config.toml
model = "image embedding model"
dataset = "Sentinel-2 satellite tiles (TerraMesh)"
train_examples = 72500
image_size = 64
crop_scale_min = 0.5
horizontal_flip = false
targets = ["main land cover"]
num_classes = 9
embedding_dim = 192
arch = "preact_resnet"
norm = "batchnorm"
activation = "relu"
depths = [1, 1, 4, 1]
kernel_size = 3
stem = "single"
avg_pool_shortcut = true
widths = [48, 80, 144, 256]
am_softmax_margin = 0.2
am_softmax_scale = 30
init = "trunc_normal_002"
residual_init = "none"
optimizer = "soap"
beta2 = 0.99
lr = 0.0016
beta1 = 0.95
shampoo_beta = 0.95
eps = 1e-08
precondition_frequency = 10
max_precond_dim = 1024
merge_dims = true
one_sided = false
adamw_lr_other_params = 0.00077
steps = 16600
batch_size = 384
epochs = 87.9
lr_schedule = "cosine"
final_lr_fraction = 0
warmup_steps = 830
weight_decay = 0.09
adamw_weight_decay_other_params = 0.05
Rows from block 3, named by matrix and row number. Rows with one number belong to one channel. Each number is 500 + 40 x the weight over its row's rms, rounded and kept within 0 to 999. All counts start at 0. Numbers have three digits each. After the name is the row's rms in percent of the matrix's.
# convs0: first 3x3 conv (model.blocks.3.convs.0.weight, 144x144x3x3), inputs 0-17, a 3x3 kernel for each
# convs1: second 3x3 conv (model.blocks.3.convs.1.weight, 144x144x3x3, transposed), outputs 0-17, a 3x3 kernel for each
convs0.41 099:445465432525497468427434453463452476448547508500510474486591536522565472458464429539478528518521537454575502504518446569498465554542459527544558535540459476482466531488409460498516451534543496502493497500488530463531514497459486527482497444568426488476528512483514542505482527515493488499510437439485494553473532532466475476544595534551519439514489443471527484501479515527502480502532563549518523454494532479514494551501533512488518496450502542513485525545560540512516460446508512457467
convs1.41 098:500514577532484522454511528532518525455441540456487472517513501492536558470488569469539514554470559516527440542473532475489473516503516535497428464460500475523490531528582528550502564410381540565505492484440456527480478478484481449452505528498544470465430554491497511485468527533459389521486472481452502430516500540462477573493490576535496525513521555487534548484565549542519474519534582539487487517496469548517480519510462548525507493549498494507449472505454460509563466489600511505525
convs0.42 092:488510545457499487427489448545527465507485525547574562509539476581508517463602495521571484599557548486493491481500467524472493530444495501500505492515476552490441619549510513530490511444401416548421496472434511452463424487514526542484467484514521440524557458440538484487501483452439454455451495559478439463514490532546543620522466482443454486516450500536478485445519494482534507470567612577573477521517468488478449521481542501485536501470474528442424511596486545524538476449492457518445
convs1.42 092:474478498444471547497578502585506422525512512554459420498479522476501482398479524584514468478463453446478547533497511505521513509485503442549569548538531560515445550504541493530530487451468468499458496503526474444472488486519538506564414511442542474530569532446484528472483467485535504510540426450446455417468473546482492456490502478512489486462448438478485526444457439459485467467505534447508478471479502502481508467441530480415510477391455475499479444529458510437529503512485554473479
convs0.43 098:506499480557510516524534529489527476559513423504520512499520523471488501479490497450483473551527380527484481500487486457543490501484495540497513464477520517516504472497544471486543468511455465500521503505508492477458503519559475513482466485441481458525428511451467478491517457504529441483450448520544525429489505427492536465535546536487512559468489504454527518482502476452523485476493491443458485487526489499526522520517484459529513566613466493608426495452543546559483594548471498489471
convs1.43 100:546537503522550436571483525481521498521477520516440439575471468471451497495572468449495537529492514542526502406442486496453470533441461556500504524506509480532516498461455488454490538536493430491512545480517503526472562478485434417424615443446497502504556513564471607527512539441601470493483530524479559591461504470535476468561489417498434478474505520492550480483534487492501492471491521529500442465504523485433500493485511473486469502533473572510551599482545528490502504466488493440407
convs0.44 110:499505504533561473525541486429467542549572531421478532495476537439590513549456486584499541610458507494514460496501505513510547481495576485493583498531552521566498481532527489482505547422469464467517485560563532532580500449530475563472517449526482484547492507475495534565503521461488441451499521502512532536480432491490512448467550479502540508533521459502546483570477474491551508559500438569495545517476476563464495527534514491497509529480478431521578560512465614447445533533457475516461
convs1.44 107:536539510531525458511530473506511529495450481542538506435558504470530512503505504482496534444449471565483438494501510532503518535449456517512514405497518498443526448534522540443495475502474564561451534523592431549485526514506488480463475462513524451496492484477445495493487488542467515479523575509561569525470553516546493506532558518515450554458504605539470528472460476488447407457459462477493519443489552564502445493517507496498524573450448564517442555620533502535556508467525503475498
convs0.45 102:540442441579445498536524494519429527511452531452472459459490591496560510556438512506481574470539519451564460448486523489554576513552447504514518518499516438474459516528488538519512488482570530579464478489536548478468472418505515465541468384464546560465510433516558452544485500510509457483565422500473503498526530510560542589542466535506517559494506489480475532508460475490458565528519448464472494436515508505492482502506512464505489573515464567506475469514512505498491472490493571552566
convs1.45 108:473487482466480452448513467503508453444522551493479506473494392478495456493516492551508519414451443509530468556514519480538499452536511478589482551495509537534446490474533517503474504437582475488428435526604573495547484468464477498374517531457525526520564498477513462555510462555507557508519477535459455476464420520504457562519501516518484480504484475554520448561437463468487483546510511537472516523503517520531533504516502540562523493540518491511445492471467534478477427505493441453449
convs0.46 098:534530484509530481485523514536462502445480467474421438494516405515529482559533470493397458522501525550480414462506496497551513473547562500522467493535524476511433564467375480487462485487480508557511521477509501465498436573556489526511501576530474520454516512425473513461564540479436522492492546570436479489444488602487473530525474466521565528554529473453509511476511511507472456521486555537509430486510472439457550461493514478545489541493474523497429463426565486453464555484503533485488
convs1.46 098:534479516537484520488513533495556510499488478548500441535485460514499491474452469498525488523523490428447501504422511498527525513496547493465590543496549483503524469487515545471461568501508432500509554491388471512502508487495477495521418508555550516531482516522509512486551447492452499525528461471484566505558553529483486581499510476502435385481451429503506477423472404455428384449501468465435473406506500565545531522530523526507471433487475440495514474496519489544516544497494552516404
convs0.47 096:533502443496522559499498628412535470555549443494526516515559414418499474481438520472472470508466543473474506558482424455537509493478523463558481469466506452522521560497489553540481457480513488542556450471574492457551472539521577562527491524484453476474498463488538607479468464459483517550566506483470472380523477467487550480390450477516491458506529520515506519479471507463455484520535388412472453509553494474568557508535506511446485494494515493484486485439460461472517552422487548500453
convs1.47 100:496518455451423496509417468512561533488569512524525447468512534478527498466491460496510475541436434482415472492567498556495523473485518496535543568455482599519551517501544473415452481432467438507521460522473465479519512567541499522527530529501451560554483488542470470464507412484495457475511550540561479557440490494479419516543565540565576467505510493498452451623511490557458465467528365455502503552486488493548471505485495459452471479462408528482435559508487511537624472542534438528519
convs0.48 101:558571490512528548478487513556571489487499508474441533544516520483560456492502479509435510458476541508576498492489507451476507464569559491478469475462402510486615484464503480524491513520478521488486473552483450501500508516487522494480478458455534528529493527467542475493524546579597553545491440529463520536475518504464519591473488500540487511521522508541468469504492518486435534541478466567591496418401562465434456456474455509453495476469501504492489502468554529543601451527505482449484
convs1.48 104:497459455458529524496458419464473532494509543476517525520529483523541578462438482538499528488527471450500415496494573517572494457526489481550506554489466476475505570541538539457468514455474456471477537548507507512527485524559477533431531486483416424444526515510502486605473491557471499470443462450455516485507489506437504524521546541531471475429437483527488499453506503465543530499536545547499414504550467525499510591514496489474514487465459526447545405533543452478532553456456500523481
convs0.49 098:536529513570480477483440438483506523512535497495471454493556440520558486548453563487473524485532504470484504439472468461555539518489497511440537547495487454533541476491454491526453461479451385538450551433537479426566549568470550639489501587592519450491493456452530475493482530498444513519486512538511476486516540532564455490556551486519509545527476467526438514549556565534525558448540426486534588408470500492543500492526525474450504430509571500526520438418531487547525493548574527493472
convs1.49 100:525519449486530475396458496514512530512472534544494502483494519513432435466509487511563463579509485516488480451473470479489478530537462491544537580480520510501483570467498542506519533547452473522500434485556553447527565436519534448519531490544475528556518512424467487516520499449536455463478519450510490476446499492537565483514433527547451500556429467520588433458513519549444416503472529514491503538543473469554506495504451457553593542457464472451473444456544496537488531516474502482424
convs0.50 092:532460491511476483535505415546580419436470424461459518504488506476533486536484465532547515440526531474616490511470444529504444467501410498468510526489447533499459463410508521451490494513513472425479468485420471515440541539506527506547490489453512499480472436445474441527445539546483511525457501495528536467550531516442473492512542540519545486485455449520501395559523459451554514457490529497521529530483522514535467484533458494488469489457503521478563480530489529545505530518519517487510
convs1.50 097:501555484534488467518511478522535504426488510531442421525476484610503475548539510525470510453608590390527486522523498442482428525535505483507474489526509475597508516540487545474456457477466660559493493411514435479453556541441430461514521444502479498506456588512497483510511540489453499507448598518590445524504502498521469493462534463453515458511525577518498513523449503564463479422519544483430519488504517443548519510510523487554579498472529478437509451501486539503514518477535501502521
convs0.51 098:538520516580547478551520461506523481502442557522487527512510504462496448479425467460525463516463470553475491556530481474478493491541551517518569492547599464508508470558456476591480536500480569491448511468489528438522464525482517432505466458511517507495489550446497484478500484483459500540479517480468532522425455541455408521526516567438553511514530492447505548496479523480475445510484487440435520563510533515485489588511511514465411522495500450430474478491417455491408461462467503504546
convs1.51 096:502510475506512525579542479561556538450494440542455527501537478510581479521428488504485517443433505535539518446505415487551532435473553511453553441491455514619519514459456457454543514488487468485451473434564434462501520443541513556539574479516495464523564503463523443524446472527462456504532526502535582530452483511509508547513493454494449538525501526483485563473455480588510563444488484467539521438520509477514499445485420532499503487504472497458446474531551488469471498523492523541521
convs0.52 103:564516509552486543476485445504576466616512565559506512493511480473546465498509465570481479456584499538475465438544465487525490477452459613507489445456491472529551552490472475411480516491503531511515489588477472589523476451483475494462535519525459521540463470533534522544530504475484484547429488540449483519523521525507538454436529472524516460443518541571438473521498561474485439576511546538525441494528500435448514479463512479499513470532465485520539446489435524488469481528470450508451
convs1.52 096:502441428494506470482521488477497494431528516566502535532443386495476559558481462413552512485470482469443468518557486536529487605498453435482446525498523460495499541509487597468458575557522427565526562505495530559529509583477506480549406468484473414529481586494562544510505586575517451520484580549503477555476505461497471525513465459513512465480488454509525448474475557607537506530534523477530596449456506495540542523500514510491519553491504602465530500531485570518496527459405482457377
convs0.53 098:518508519469497482517548549506517514504474477459504456524480464512497421494550457553524566518435564607577487472447473470513522576514469480539538479440503461533503519527438531575536510519506540559478525502520478455519467471512562447504522452479540503401534502486488531501475479464484502420443491560508492501575504492618494479516485446476463543463447511511520500467468531513487450378488593428441471513429399496451557437419461546477419486448568456522593524547503478481529552493535483462539
convs1.53 101:486543539564498475503530521454437491547464473508507479458499505476480520483503514503429582545482485497516411480507421502488449525575512504489539578482419553486446469445527492504461540503466500480533475470502544468520449467491520494461455462493446494485469464501521476453536525455571554512496587560498507392513502451563505480558471505605526509530508491509490432415561561477464511495479454518490498442560466517572488509455513566496411533525472489545448439519470438489437471492478512504472
convs0.54 094:541475526506564489489552519472498548460493550541461489564434549432503580517456494515532493516551452495491471483504497496495511477509481597500551573524515546492539469547405453468458519445485469484514479479497565511499491522493569494477519512500450477504508519538520489477510487423496443510452454481400467489436503448547504549465494545533538482500490587455541563570471566482552467461524457437496533546536517455523485423541504529500498509509526482445492554540448519454479530526508625543509
convs1.54 091:560546470429521489455535512445446396518474484495424489520452397538517516555484478416558499454507462508525471422501469472474481454467447506501497578515481518564539461558440516575481497455504515498478561516572452494549459501445527452495458502543556490497448450493513583489530472558427478481511484495447491483440579492465488543427536471509479508454511455559446474509540512423518496557569533492525564550522568471504509522456535497443446450521504562592556528521491555561479496536518457519497
convs0.55 105:532488508456454463547523446512457593439471484558475470485509505523435432487480395459534471498491543442511482460519468484479561548570450425533536566489556482539474465466452501587540490556542559524515501515474537558494530482566506384538438458507461438532483489493553482481477542432525453543493415532421484559462504583499470524461520443523554554498472529497452458514495493494470463479506503467544533526452433544461460457463468482510492434501438508479494585463501555524547474505406515473507
convs1.55 101:497522477481492515472499536453503465534557499481481535527491470463477476431435470454535409484529442474529488538511504430523540483504522423477478557533516498545513463439495442482475555513477479532451579434486463452577551484518533542526522474435506509481539535419580535527472573553429547521522469535478521516508501470498467528519505468469492459497511456487448435554516532529522487577567525543475546541501461513521498510555539530526466547514429494484513505486422486473442499513479460465571
convs0.56 112:415521604473499507491480491516497454423463495498439460474489480481504447492470524418514562506522521495463524535525493427509613468450496491476421561529481445462585486510506531538470559448544561461491494494439495505421539524513479498496506424414511558523539533473442432479466538543501474485485496440498537559496453449545475549498491508454437458566518506486500487489553536479476480452589459530524521519527460503531527484452471480503510514505523548573495486508501533480505475485491495474491
convs1.56 104:548515517503480536526591512545482560536475463477470451584534544472591544511528493495386505520519568529487483408504485460487507439469468534425453543512517493490531478501539487434459430490561526481493516483613513517468530496460472524532392486551501507436443439501460489493465466532500516474497460484496465506534543499441443438511522501501486497507488475487484435506490467539605526470492493437501496499511453482549523521495514512499515533557549483494532506531552448536464548500436522493508
convs0.57 100:474522478442521531407505539439569527417533571526467584537507489526508433448510459451452524474484492516561512481583490441476568535465521535559540489535561437554555481579448481497450494532496504472475469488546493514537540486541418520455485547482476510479499477499407483502489464520516529516550447449559481507543519538530530476483457463504554497505496531484531484568486508471486464541477527487487488465439452514490482585618451449522532545550459458459521501490512456553518480498550529500509
convs1.57 102:530508443492470513484478488471550614479473506515480517490503520472577498483470501459456514529496445538515469412426482485483478448511476479497512459492528479429493469488478522488515490488518460471451460504482491507538523500475500503500418485480452492570504498541412470485450544444515462489529472558463417469492488505509516508535430509446502519420493492472442463503522419545497560501491438484507438410455468457531502477508485540469483664488448569537481536529466457508484522550490478489483
convs0.58 104:529546481428506481540513511539503512540562519531516503503512502475545452482535428469505454532493515497454497477528566616596502488491489499445494532557492474534493619544559478473506524557475520552500518555488502527479505520505506463480532483508463489597460505554457564428530519538412447484506507498577509450451492518504464514463546491520532455445532542405524470509451437550576566529516465464424543515457533473448423517494455519488524522488506462580500541471492476466537491519483387448462
convs1.58 103:518461557597556474525531496533525560509492494447462520505464478415500587443481472495502505429482445509439407508540497476538581509477503571517477435523519505432466442501480537548517441511555492550502547493454492403487546508502462455527462479471546502511535492506473465456442493520478500433523496470543532566497485548524563488504500481543542583458546571477429549518534473407504510478428481437543523471473465457534542463466493558447478484461569471593553496624517462568524499505528543456548
convs0.59 101:412415517404459560465524525482517492458469597471441662506544449500486499494517470487494457517478502505508510484584505502450456574429537472549501477547483538415405462447536504489568459494556544482435483463502455484526512539541482517492476477542495408536489528500414491473582492507531514487526468483531538500464494588524474465498543557512479534523549632544506560422450526485494497512425506545491503495516454506495476520529507498519538532503481455465523482520537430469508472415512535498522
convs1.59 104:479519548449498501454511505514558520494530501552539548463535447428472477466471436430499533560437450448445496493459471514503516535531527504490463414458557539537594538512500487492434542508422478479443534450545525495500482474531515441536461481511468479497437516478426498502395535561477512602467525506487492546530556488519532465535515459533494447521526436442516481517556489467466459534515502476524533529522491531501468479472425485476465559506445479569488493441555464488460490519477480461430
convs0.60 098:468515497487543562484500526511483458446476489534579468482495483522511544409427558486466481556502505476474488495576509477501496509446524475532477475477509450539489474468512479468540588520567442542513453504554427453532481519485517523436492578535505512601555489570475503523544501504475551515493483429454525539532446555544471498487511451393530544476522541466511509502461545491491474495510563441479483491516480519483516535564487443469529518452429468542533505537588509494492509477464449480441
convs1.60 101:502540487547530484495520494534469453404569506416535527540485437449423495451436514490452554522533551455546573545478488513456414418436436458494486532426446561412493467497439466455488506479487556567595474522494396463504482557527484490540503457572451456480508496463512485474531468464522467460503476488502553550543495520609463522547496492457511547484558576447449523443489476550497493459424469469431542498511503510429505470447513471471495511561438509521499478453403499538533537472477463459523
convs0.61 106:408475545522569503502537534488582499494421521512527524506487442487505460549540522485479539456518573540415475539544455493457474500493437469457487469486538493540520457490493510457456501476445534497473480499538426593464552545522541534471562444375496535465567518499503521516487521529551599555511475505470418455520538422504526483488498493557479436494524444457556433529567467587525457443447594526519536526456492486498477496502514535543449543502536529582528507534547506504510527488396468516492
convs1.61 104:456481497520450506541493532460472453515505518500501435434466529503448549490482534412562595483563523510494504509481495501478521553506545559483466563516522442489486592455425507376437506494494485459535449513439490479557523504475516461485513458503514461489442465462549489437495482479421424442517507479544515499504495526586477499458499536472487508491507508494473501511458469519456470523532543514492509471521455577541570458499487433485508407475517515418461474498444509483488477487423450431466
convs0.62 093:565573483533512511540471477441455471481491495475453465579403484479536502429495504539504482513483507521541495462435463479477485464539548513506469482570546559487482545483545521424538528424534524490540514482551428505519580505442536521500514446500512510398471518564550537494503517512506561531612564526517554462492485506454470383499592495491477525440477460513509490449526579503501513465495468477492457509505487499491458483516509460494472558521457505501502521507460458488542507476505481466533
convs1.62 095:471479466411506461476491509549557480527494532498459449453465567411462518513600436504463535459477578419487548524490498502556532526458456511484459481442499521557512523572573485532472482494532556489475470531524523526555503485528526561465549483506521486514482485477551480474522438482511484531551559478494453481487579560571578499494499575563490461529516482514493513451503593508457478432548445447500487496481420456526540505530486565515503460485468531496517500508523521556486555521472497505537
convs0.63 101:517519553525515464521478516540484441459479540404451499573516474496532515397483445479554469527516437534540513526467473519579477542477518613558539521520496508559479483493529429461438542488511542494404450456445463443524523574470568510512506525517537552470522443469440542517511509536489488464516536461590492479573479480521495483499517518538514472469508466455486438421477476540585581469622538498483509467560504520497519468542492545468502471536466508558450502526553530497454495538473518509505
convs1.63 102:533462480534539462517539518452442472465423500449454512493550481428451512511518376539467498477466445350456521494511520476504525481499519468520525484504550425526510513525497559421491560479488447517499479486551527496482488515520538524431607507492571425437505482464494440483464507558516577481464514458508441491507525456553474460483503501503458492476533462514530539574482487522561462577547464542514517459473486543528474535541548528525481545475486527527543419544582499445468497531548455503525
convs0.64 103:542573554447444496521525496562565514485535572544623496454515531527538467459441477451471495477473452439462467440544492438545544486526488512509485490550618534550504512534502481575512463503427599479440489537570503533496547545559478490531412482506492425531545463474497596478533526503501516503529512523479471551495495548472509535448496534532481520514455453477483463432495564508454469510548479485519475498422489526556495493501525462514540562537515523509464524580560500511485453481473406486522
convs1.64 101:487532563499525499422464512447441506521515536509411462528528539471440557538487538464460464460494504503551582471471527495554523468483461470511517497522520409565478498496459489424502501523498534468452516530566493478517525472433480430441417483495465549506464492465543498460454505522552506480534559439523485472553530531451532482486510452500491471497534596494510480520536463513547498507541544401449544482450522482507456427539531457553497467522494546459498504447433581572486569551485441501505
convs0.65 091:512483524482469445577533445547455511532449417469506475491434443475503472558543495505609487535473553470489544501518500479483486479475462425475521474570519455530574506556430480548496501562518433449447484465528491526536508527462547496581515547508568535452462478418458547501565563560554568536520554499522471458471479443468509505481511459461502500474503571514449454439511558509552547565527511467484487502541508432471498443455498516496523505506528527525460531489511460486539439523571474496505
convs1.65 098:475537523529487501533535513483509511473532509440491461468525447532484486522503470461518570546540569594546545458477515445412496524463487545493482573491490527458464538479486590489392505513470541457516512469495472472560572520467475573430488521480520500525484485587412474497511411525577498539514455439483512590506517544510539428499547447468516454544522472512465495521490494477465434445504515494451543489481428421500466440456502464413474484516498457447524447504475524583541501517492449514482
convs0.66 103:503514526484518482500450453501483403522478493532569533558536456430508440495480512489485512512445485463452516563495526472515453471474504506525515499476457493456546512502481542494439501435453484540468496491486523552527481522505520502403494433538393491609465529509479464554504469526477521490530456477522618493495493497473439425499492529489534435483467543487551567405563487538512450439436488489514591505557506554473508551464547469523505474491545466519476406452462480532582393432429439478512
convs1.66 101:502478425515481484498587433535512441447518476501472571514495505461555525476582609523497443524444496551595520463491513486484506493493442421497487503523500508538542456495533523532463535468487509487479576552544545536487530501489577560490465475485481553478538443468529525570513486492513469443470510472537561503564485565498502428510515518509485533438560496538506463484484436496508429505485452433437504467483491513553561498543580525447456528520488498519527493472527439442562484549476513476508
convs0.67 101:441505480543494439480517473513472488543499495492543519519500489405517546439485555534531502489543527493553471556533430523480398552458449539489491476519534474501486496492501506497483524578467506490467460588444490496474421487569472528522542467471526475482454501481514512480484500437469537410562480548524406511484538429542593599455476555486508521467514509427524539395518540496465506473550593474570581451523664520480471513531515506437449544485458505522465516557470574495496481475524495526553
convs1.67 103:456503514488506577473459507545527563510506493457445565497517496526567523466518480486550535463527464518502493470494493442508488494504464549535581463488581494488474408403413474519440485486523535487499521467556520504538511492526484464509484521463582530536506522544473490472512542410611495453569554488478537506510515479468476509485505501521485499497485519492543427500508508500486573494493441508537473532467471570577502497496461536558511464460423505469552480500454482518504501497534456561489
convs0.68 106:524412514534501512590474501493548426451401537462454538481494493524480482471431464536477579488474499505480379533519543512410431462471554509548471542603504559508470519509446476569512470478499531514514478472504503481490540459538519497457447453492434506447532485417494432537464470455488507513467478514518526610438465531472551446506537521481474505460504448500548470440485531467527476500473475470426495558486448505542401446462405600514483476396511487496456580508412464429452498476464464546499
convs1.68 097:557489467533506499480527464508439458509447451527533497546487477459481505553513549526541545522536500470553499434515526514527516493480475497528533527509488517541575480586504554471487501481466508368386506443518478476508466552557490493522434485493537506502517499535525485541490457557499476519484494473467472511519487486530550502449511532418483546553480504519411568504541516487486563531492514490487525417475464519548489563525526502464583524492405518513498452478530517477523481513488540541565
convs0.69 093:570503440464466426546511473532504504556431480452490488414442474465541506531530610496472462496490473456427483533485497508484431516491464407500480502486438511442581519520539545514486475458417499570481509495460478532486535539503586521519529534537457474523464465532491495479555547431589524443550535546533445484461450475476527571509494447496437506495524512499473476499534621491555519504543556447532536466555524439544596492485534453516484497559519525493587542538508546531483497568513463528522
convs1.69 103:472439457481480466528538477490537444511491480490459471571612568501576505513480574515482569429491481458443555464503498526521504552581530502512511530484434529459484518500526564476482481480465437498510571548532536496567456553509517540509551529507458564562511546550485569469432442437520502436428490419495464476460494446434498434487518457533523465500508446438475500521447533541523483525511502550528510459458484552482534533570538493533509525541544471503444506497446433535550467521550466535529
convs0.70 095:541448499479473516469532514610523514527492517469433456457416415499451485482481501543537488498499456510475444454489543483537525543519471481526559508521459537469445488426557533477493562467544559519515532566528559509421439541568464463457409447412477550561573442538472548508491440463482438442419464456530555490589502506612550497527525492499553528516532540493437460465490531490543499483493427496479462443538512498510536538533470507519541495524494541490548436550454501578554561533509498429504
convs1.70 100:470454482439499534497502515508538548463546522445570480551546505488483523432462574526478475549487455454503489528550519485535488533468514500526488517501522542498538527518505493500465482483437519511533515522492507524497573475490533491458484503475477496533462510511503439463517461514567501474571550441507529465502487434456466511617580415555470413514422447554444450474469488535498473501437450477440442497473501459510525487469521449471561505531550491495473500480535462479566510423515540617490
convs0.71 100:528552492517554417506488443494500510496486478466469465480501471488552470530497461457497480534546546439486456449495550495538475489481463477417486547453477518544518567525459511589499453515511496492492519532488475537426480483462468430540479497481504485420519537474475579573457483526452515482525502508483561520459427545484533563575542516542477440492456439560518455520532546441583577547542472513537492397474408419413484505453522496556493544518523535458488454496483433484518467454461525558517
convs1.71 105:497481491523453463485463452549535507482467526478485535458536507450491554497475431459496484477482507539496535479439520468474506507499542511458478435482442437533488446417482456454465485575533493459524542499504517443519569521549538514510473461498506508530529535506507510444494489479534445423532521498433483549499544468547531554453524562499511509468520521481532497504483536453488438484510513556521511498453489542444487483452487502507529501511555498460451505549482453520559500529519470488525
convs0.72 099:406472485433549458589496539480501454500527504503488501483558454511502451540469544555461442453552454543454494464507453525509554482537541509540528460538443529548537541560457513502521505513576567447469475515449423471536468501463519551526457532519543447527514551456487545601397513501482490590456462491506425551434477424496516440505536454491508576565467512555535518550535462452441560479514541475425533499477476482532486439490514518492550526531508456510467476481517504444478480439481467563554
convs1.72 097:530525512487532512431458494549479508514535502452498490411541468510477447533471470466517529512510507536509570497500471497520480422490482438495494499422520474522506508549474514542506558466481489511425431536504518483469556537394527462530494540528484500549467405549485537495539458559468443484479536511498554492494499462512475513494521539442528559542527509408569564495514534580481620515518481554476502486435498502523478497475458482459458503512492495562522518466551458410442510587553491494507
convs0.73 108:540483501476500503472492515500549482492478499450463497487392565456482470526516421478546464525535495523501492551523480501474470481553429535477470537441512501612496511490503503516471479500496468472518540520522462465501539446526487490469489568450482487591549474527535431480460497581438495523528567512477518507425488545454542535515481490538508484453462483516466489495497476527452600492515477505490480537437521454596437496514523451456567485453546490511453505495488552474459475398531470488607
convs1.73 101:470505480506456545460506483473595521564462540525535463500433499498528475453526493485465470493494503467448441482476518565562478551523544494472530509551496492472501531523490532476482519467499487505535504558440530602482489505437540500487530542472524530472557469408485416434524446516536497472511480499539545521527500520503562581468581482529442477463498538437519497534469513465571492483546476557492493530478481516551463505478476458474501434552483509456546419515486492500508471488460498427504
convs0.74 100:527504547493526571487488492448553557510546398466466520520493471525475524498439507519501499435497504501496470530488454525496531450549523501464505497479516516524436506460484535483482535640502573496479516506517436418448520432546516537464561525452488506483455497502561551497517434496507504479537499487457470482433469461510486453559468454484497497468503496521513514475451509509498496507494491468547398475508521523548525451541541498458573467466471493522515529482466480422474493466442511436463
convs1.74 103:497485487511489498476479446476540559506533507572560441493512524507539527507478541515489532509509516451552481510519462489422453524486450505475547475487445440467540515465473521551551490559401561504543552459511501543569648512450445500491471489474439491511503502472452468457476543522485471486527522540497478526520510489622491463466499484421450456506465445406548558532584512459535557507587532556516458508573545465461418482474480475476468454475557473473473506574457512570542458490494547458479
convs0.75 098:603599566549502606466456521586524499496522445463474488544521461605520543508561487492515581531466600481545543504405478475538419535458427466495504457529520512559501492516472481500486576521560479475484529523524521446558516547531533510526492487450511489460505504467479516472521468551473507524523520556520518460463507566467488592522504436421495498509507507501499460452486467543533495487493474543527541534538552402483511438559556439511484488504553496478566445466539566512406525557521523576509
convs1.75 103:511483484546588531504517585504519458471472468507510483564613652433491475475487459490557553529541506481435380543417443492502519522459465453491487538502485546455515456566531521500487540440480490548459501500467467480509542477544461434453550470467492521542467518473462478602452524539489456469510537467562442483506543467530477482518538554479482505458466498494528489532496491508531439489480503519498514484449557567555515543590572468535463475499556413529522539497475487396493478440485543508479
convs0.76 116:465487513525482509460460465511510467573511584474523510547482448520452456475500469575526463448544433505532441466475483499500517511493519496502525462478535466559492485524464471513497499480491481462482467423496551519463466489489584524484521465509561396426623397548493535523465533520439574502560469514499569449467483486522476509533514437469397492445497478500447543579428526501453535536555497502518409524466475460424456519463512517512573545567485480491549477484449498437483541416545413505565
convs1.76 107:472445485462506527490523463548485497506552509518530541510505542496483561533485488489504471471472508511498399421475418463533544470487601510519479519497439473477474556431462464445491450433479521538518530496515490534498451509447477418430490492616517484459409499447502523417555475512512519484499528519591492504533551581560544492446430524414529522532468408475561509513530512528535444558530504559624545398503531519486541520514507509487502476484486507456468550437460529499492421482460539509508
convs0.77 101:483524494444514574492485529442510506487431504438528516555532451452514502485511570482479536488451575543502531463469445508397497554447542501516571470506510590566505486493538460544471537498458485460539575494566502557518470495462530410509625481483468498503501474511549467545474494503494485500506538510519481507505576503477545538456512517542498460436546488501497458477555579537481507535532515543542478578535501499522455444535486535496480529414482570466491509551488540527493446502517526534501
convs1.77 098:514482500511502508503464492469453543525430587500388490527516469501459488447483490498469488560528533479447524427432462433404451512524492478505411560513487535532427487477495500464493492436551503481508486503483472519470517503511478536524551513529504552511536533530565542474545542523439487519461446491510508466518511520481561507534515514517531509500500444573581533554435488536493501483462540476439440479501491494546457456514552483485554425452541554463585474466526503493491549536444555515486
convs0.78 097:538455485480483485508442507518567514486460509489458517491482409552468545510501461536496545479577608497471483560465498488506528488503481533496518540532544490508535482480502459504511539515465541447472483484429547497471534515479502511424440547521477452506501473502445485483468538391553452480467432490475578503497508510518471480461448517482479511509486507472505548493492496500439499532402450505521436519491408536501511537544444552532512479489558455496496486480481396476507479455493478477498
convs1.78 099:551496505451550495435499500499402484544544450467516518499472500503479441429465522497518528487520446471480485440449463482469485502542464442440464428514521517461442492494476446496480535520474511473459522498482534555542513401517483460538486558550467494578474509570482469576452547489470557514471468500433553469430511543500445542503486497580480488508526464504536516463600500565518507466568499545508491433532531474531557523470489511552563495400459509482481499569500469540426500491504506577505
convs0.79 097:505558543538526551452545484485489452498557477467461523425466442515453428472533519523535443472533524446431450453495423524497467536502488477524488502519442506464458544525549550543566450568554508437527492546466444494466498467507476526457586496514475567483486441433504555535493453494582572502521500455509463517562510532470505457495466514535605492557598531455417490526494526495604540548529488501465495540540521484521544517492565476534543563466530466511567470469513561479539507556533548489464
convs1.79 094:489410512509447526508437492474510485510482578518536477526485474499510484521450532533541472493505460477490520554548553518494532505463486523499563572485522514529454508443509444507547506587529481528499543483522515599471439488518515520497389476488462454506488569521473465463534599494464412544434479450566508472547434527517414469505577568477535507472407476516473508545446525538535488477497481499533533502483541484461464515595463481460422452444519518493446535484427483459503521511513506520542
convs0.80 098:509526452535502454517573478499520463501513533479486441508479544490498552518438517476503460489477525605508585502549456534451535509512493493482531551576475544529507495509522490528486504491497548556491499460465485505483613553483481485504570523443487518503485538523495492520576581499467520505480521452485473536508482516480474435515569454500492508459535514546534521524554511488488478449434556456528534545430538519594463498468489554517566489477494468527544440486541448496377463502515528494586
convs1.80 101:514445494464478542516546463516479492446444522459523469543507454501482443526485425482535589604514462526476453495494455569516521629490523485462513497448525498544486507520573491509520514527522462505501454500461512497490571460450537529456512438542524536563575492533482480497514491542483479544530469491483457482450524432535424514488506482500525496541536508538480504563462464493501585465485475511495533438451463530515494547540530478555503543504443482467465465506460470491449444479423454472480
convs0.81 095:548501529529527512502474508503474409479538506490479491462510450431520534523496498539470475525526518531500431513548535550453468494475492612547431544489542536469502462551466475464541550564500548442495545535440446549537525468582511494517548555502545511480514654586515513552501520544543534512481537512535456469531508499425482525472506591513545505532501462547518477514527383515493575529542510508529529523568485548505533507484517488507448429509467464451520499507603509490449483534598590507482
convs1.81 101:484534438554501473536549526482533492505507515518567541479539508488473547515529507424446535507573574499578561489482463588530444489479532486500451442486506473442519438453514455503505510430470625564613558492458464480482533474485438534475461470499504467450498410537548485446527524506490472481530531433447477525457502491489561450491447507525465465496510454470422444521511501457556520487478489506460496484529550453456513509546519474457536436547565607515480506440533448498572454395516554490451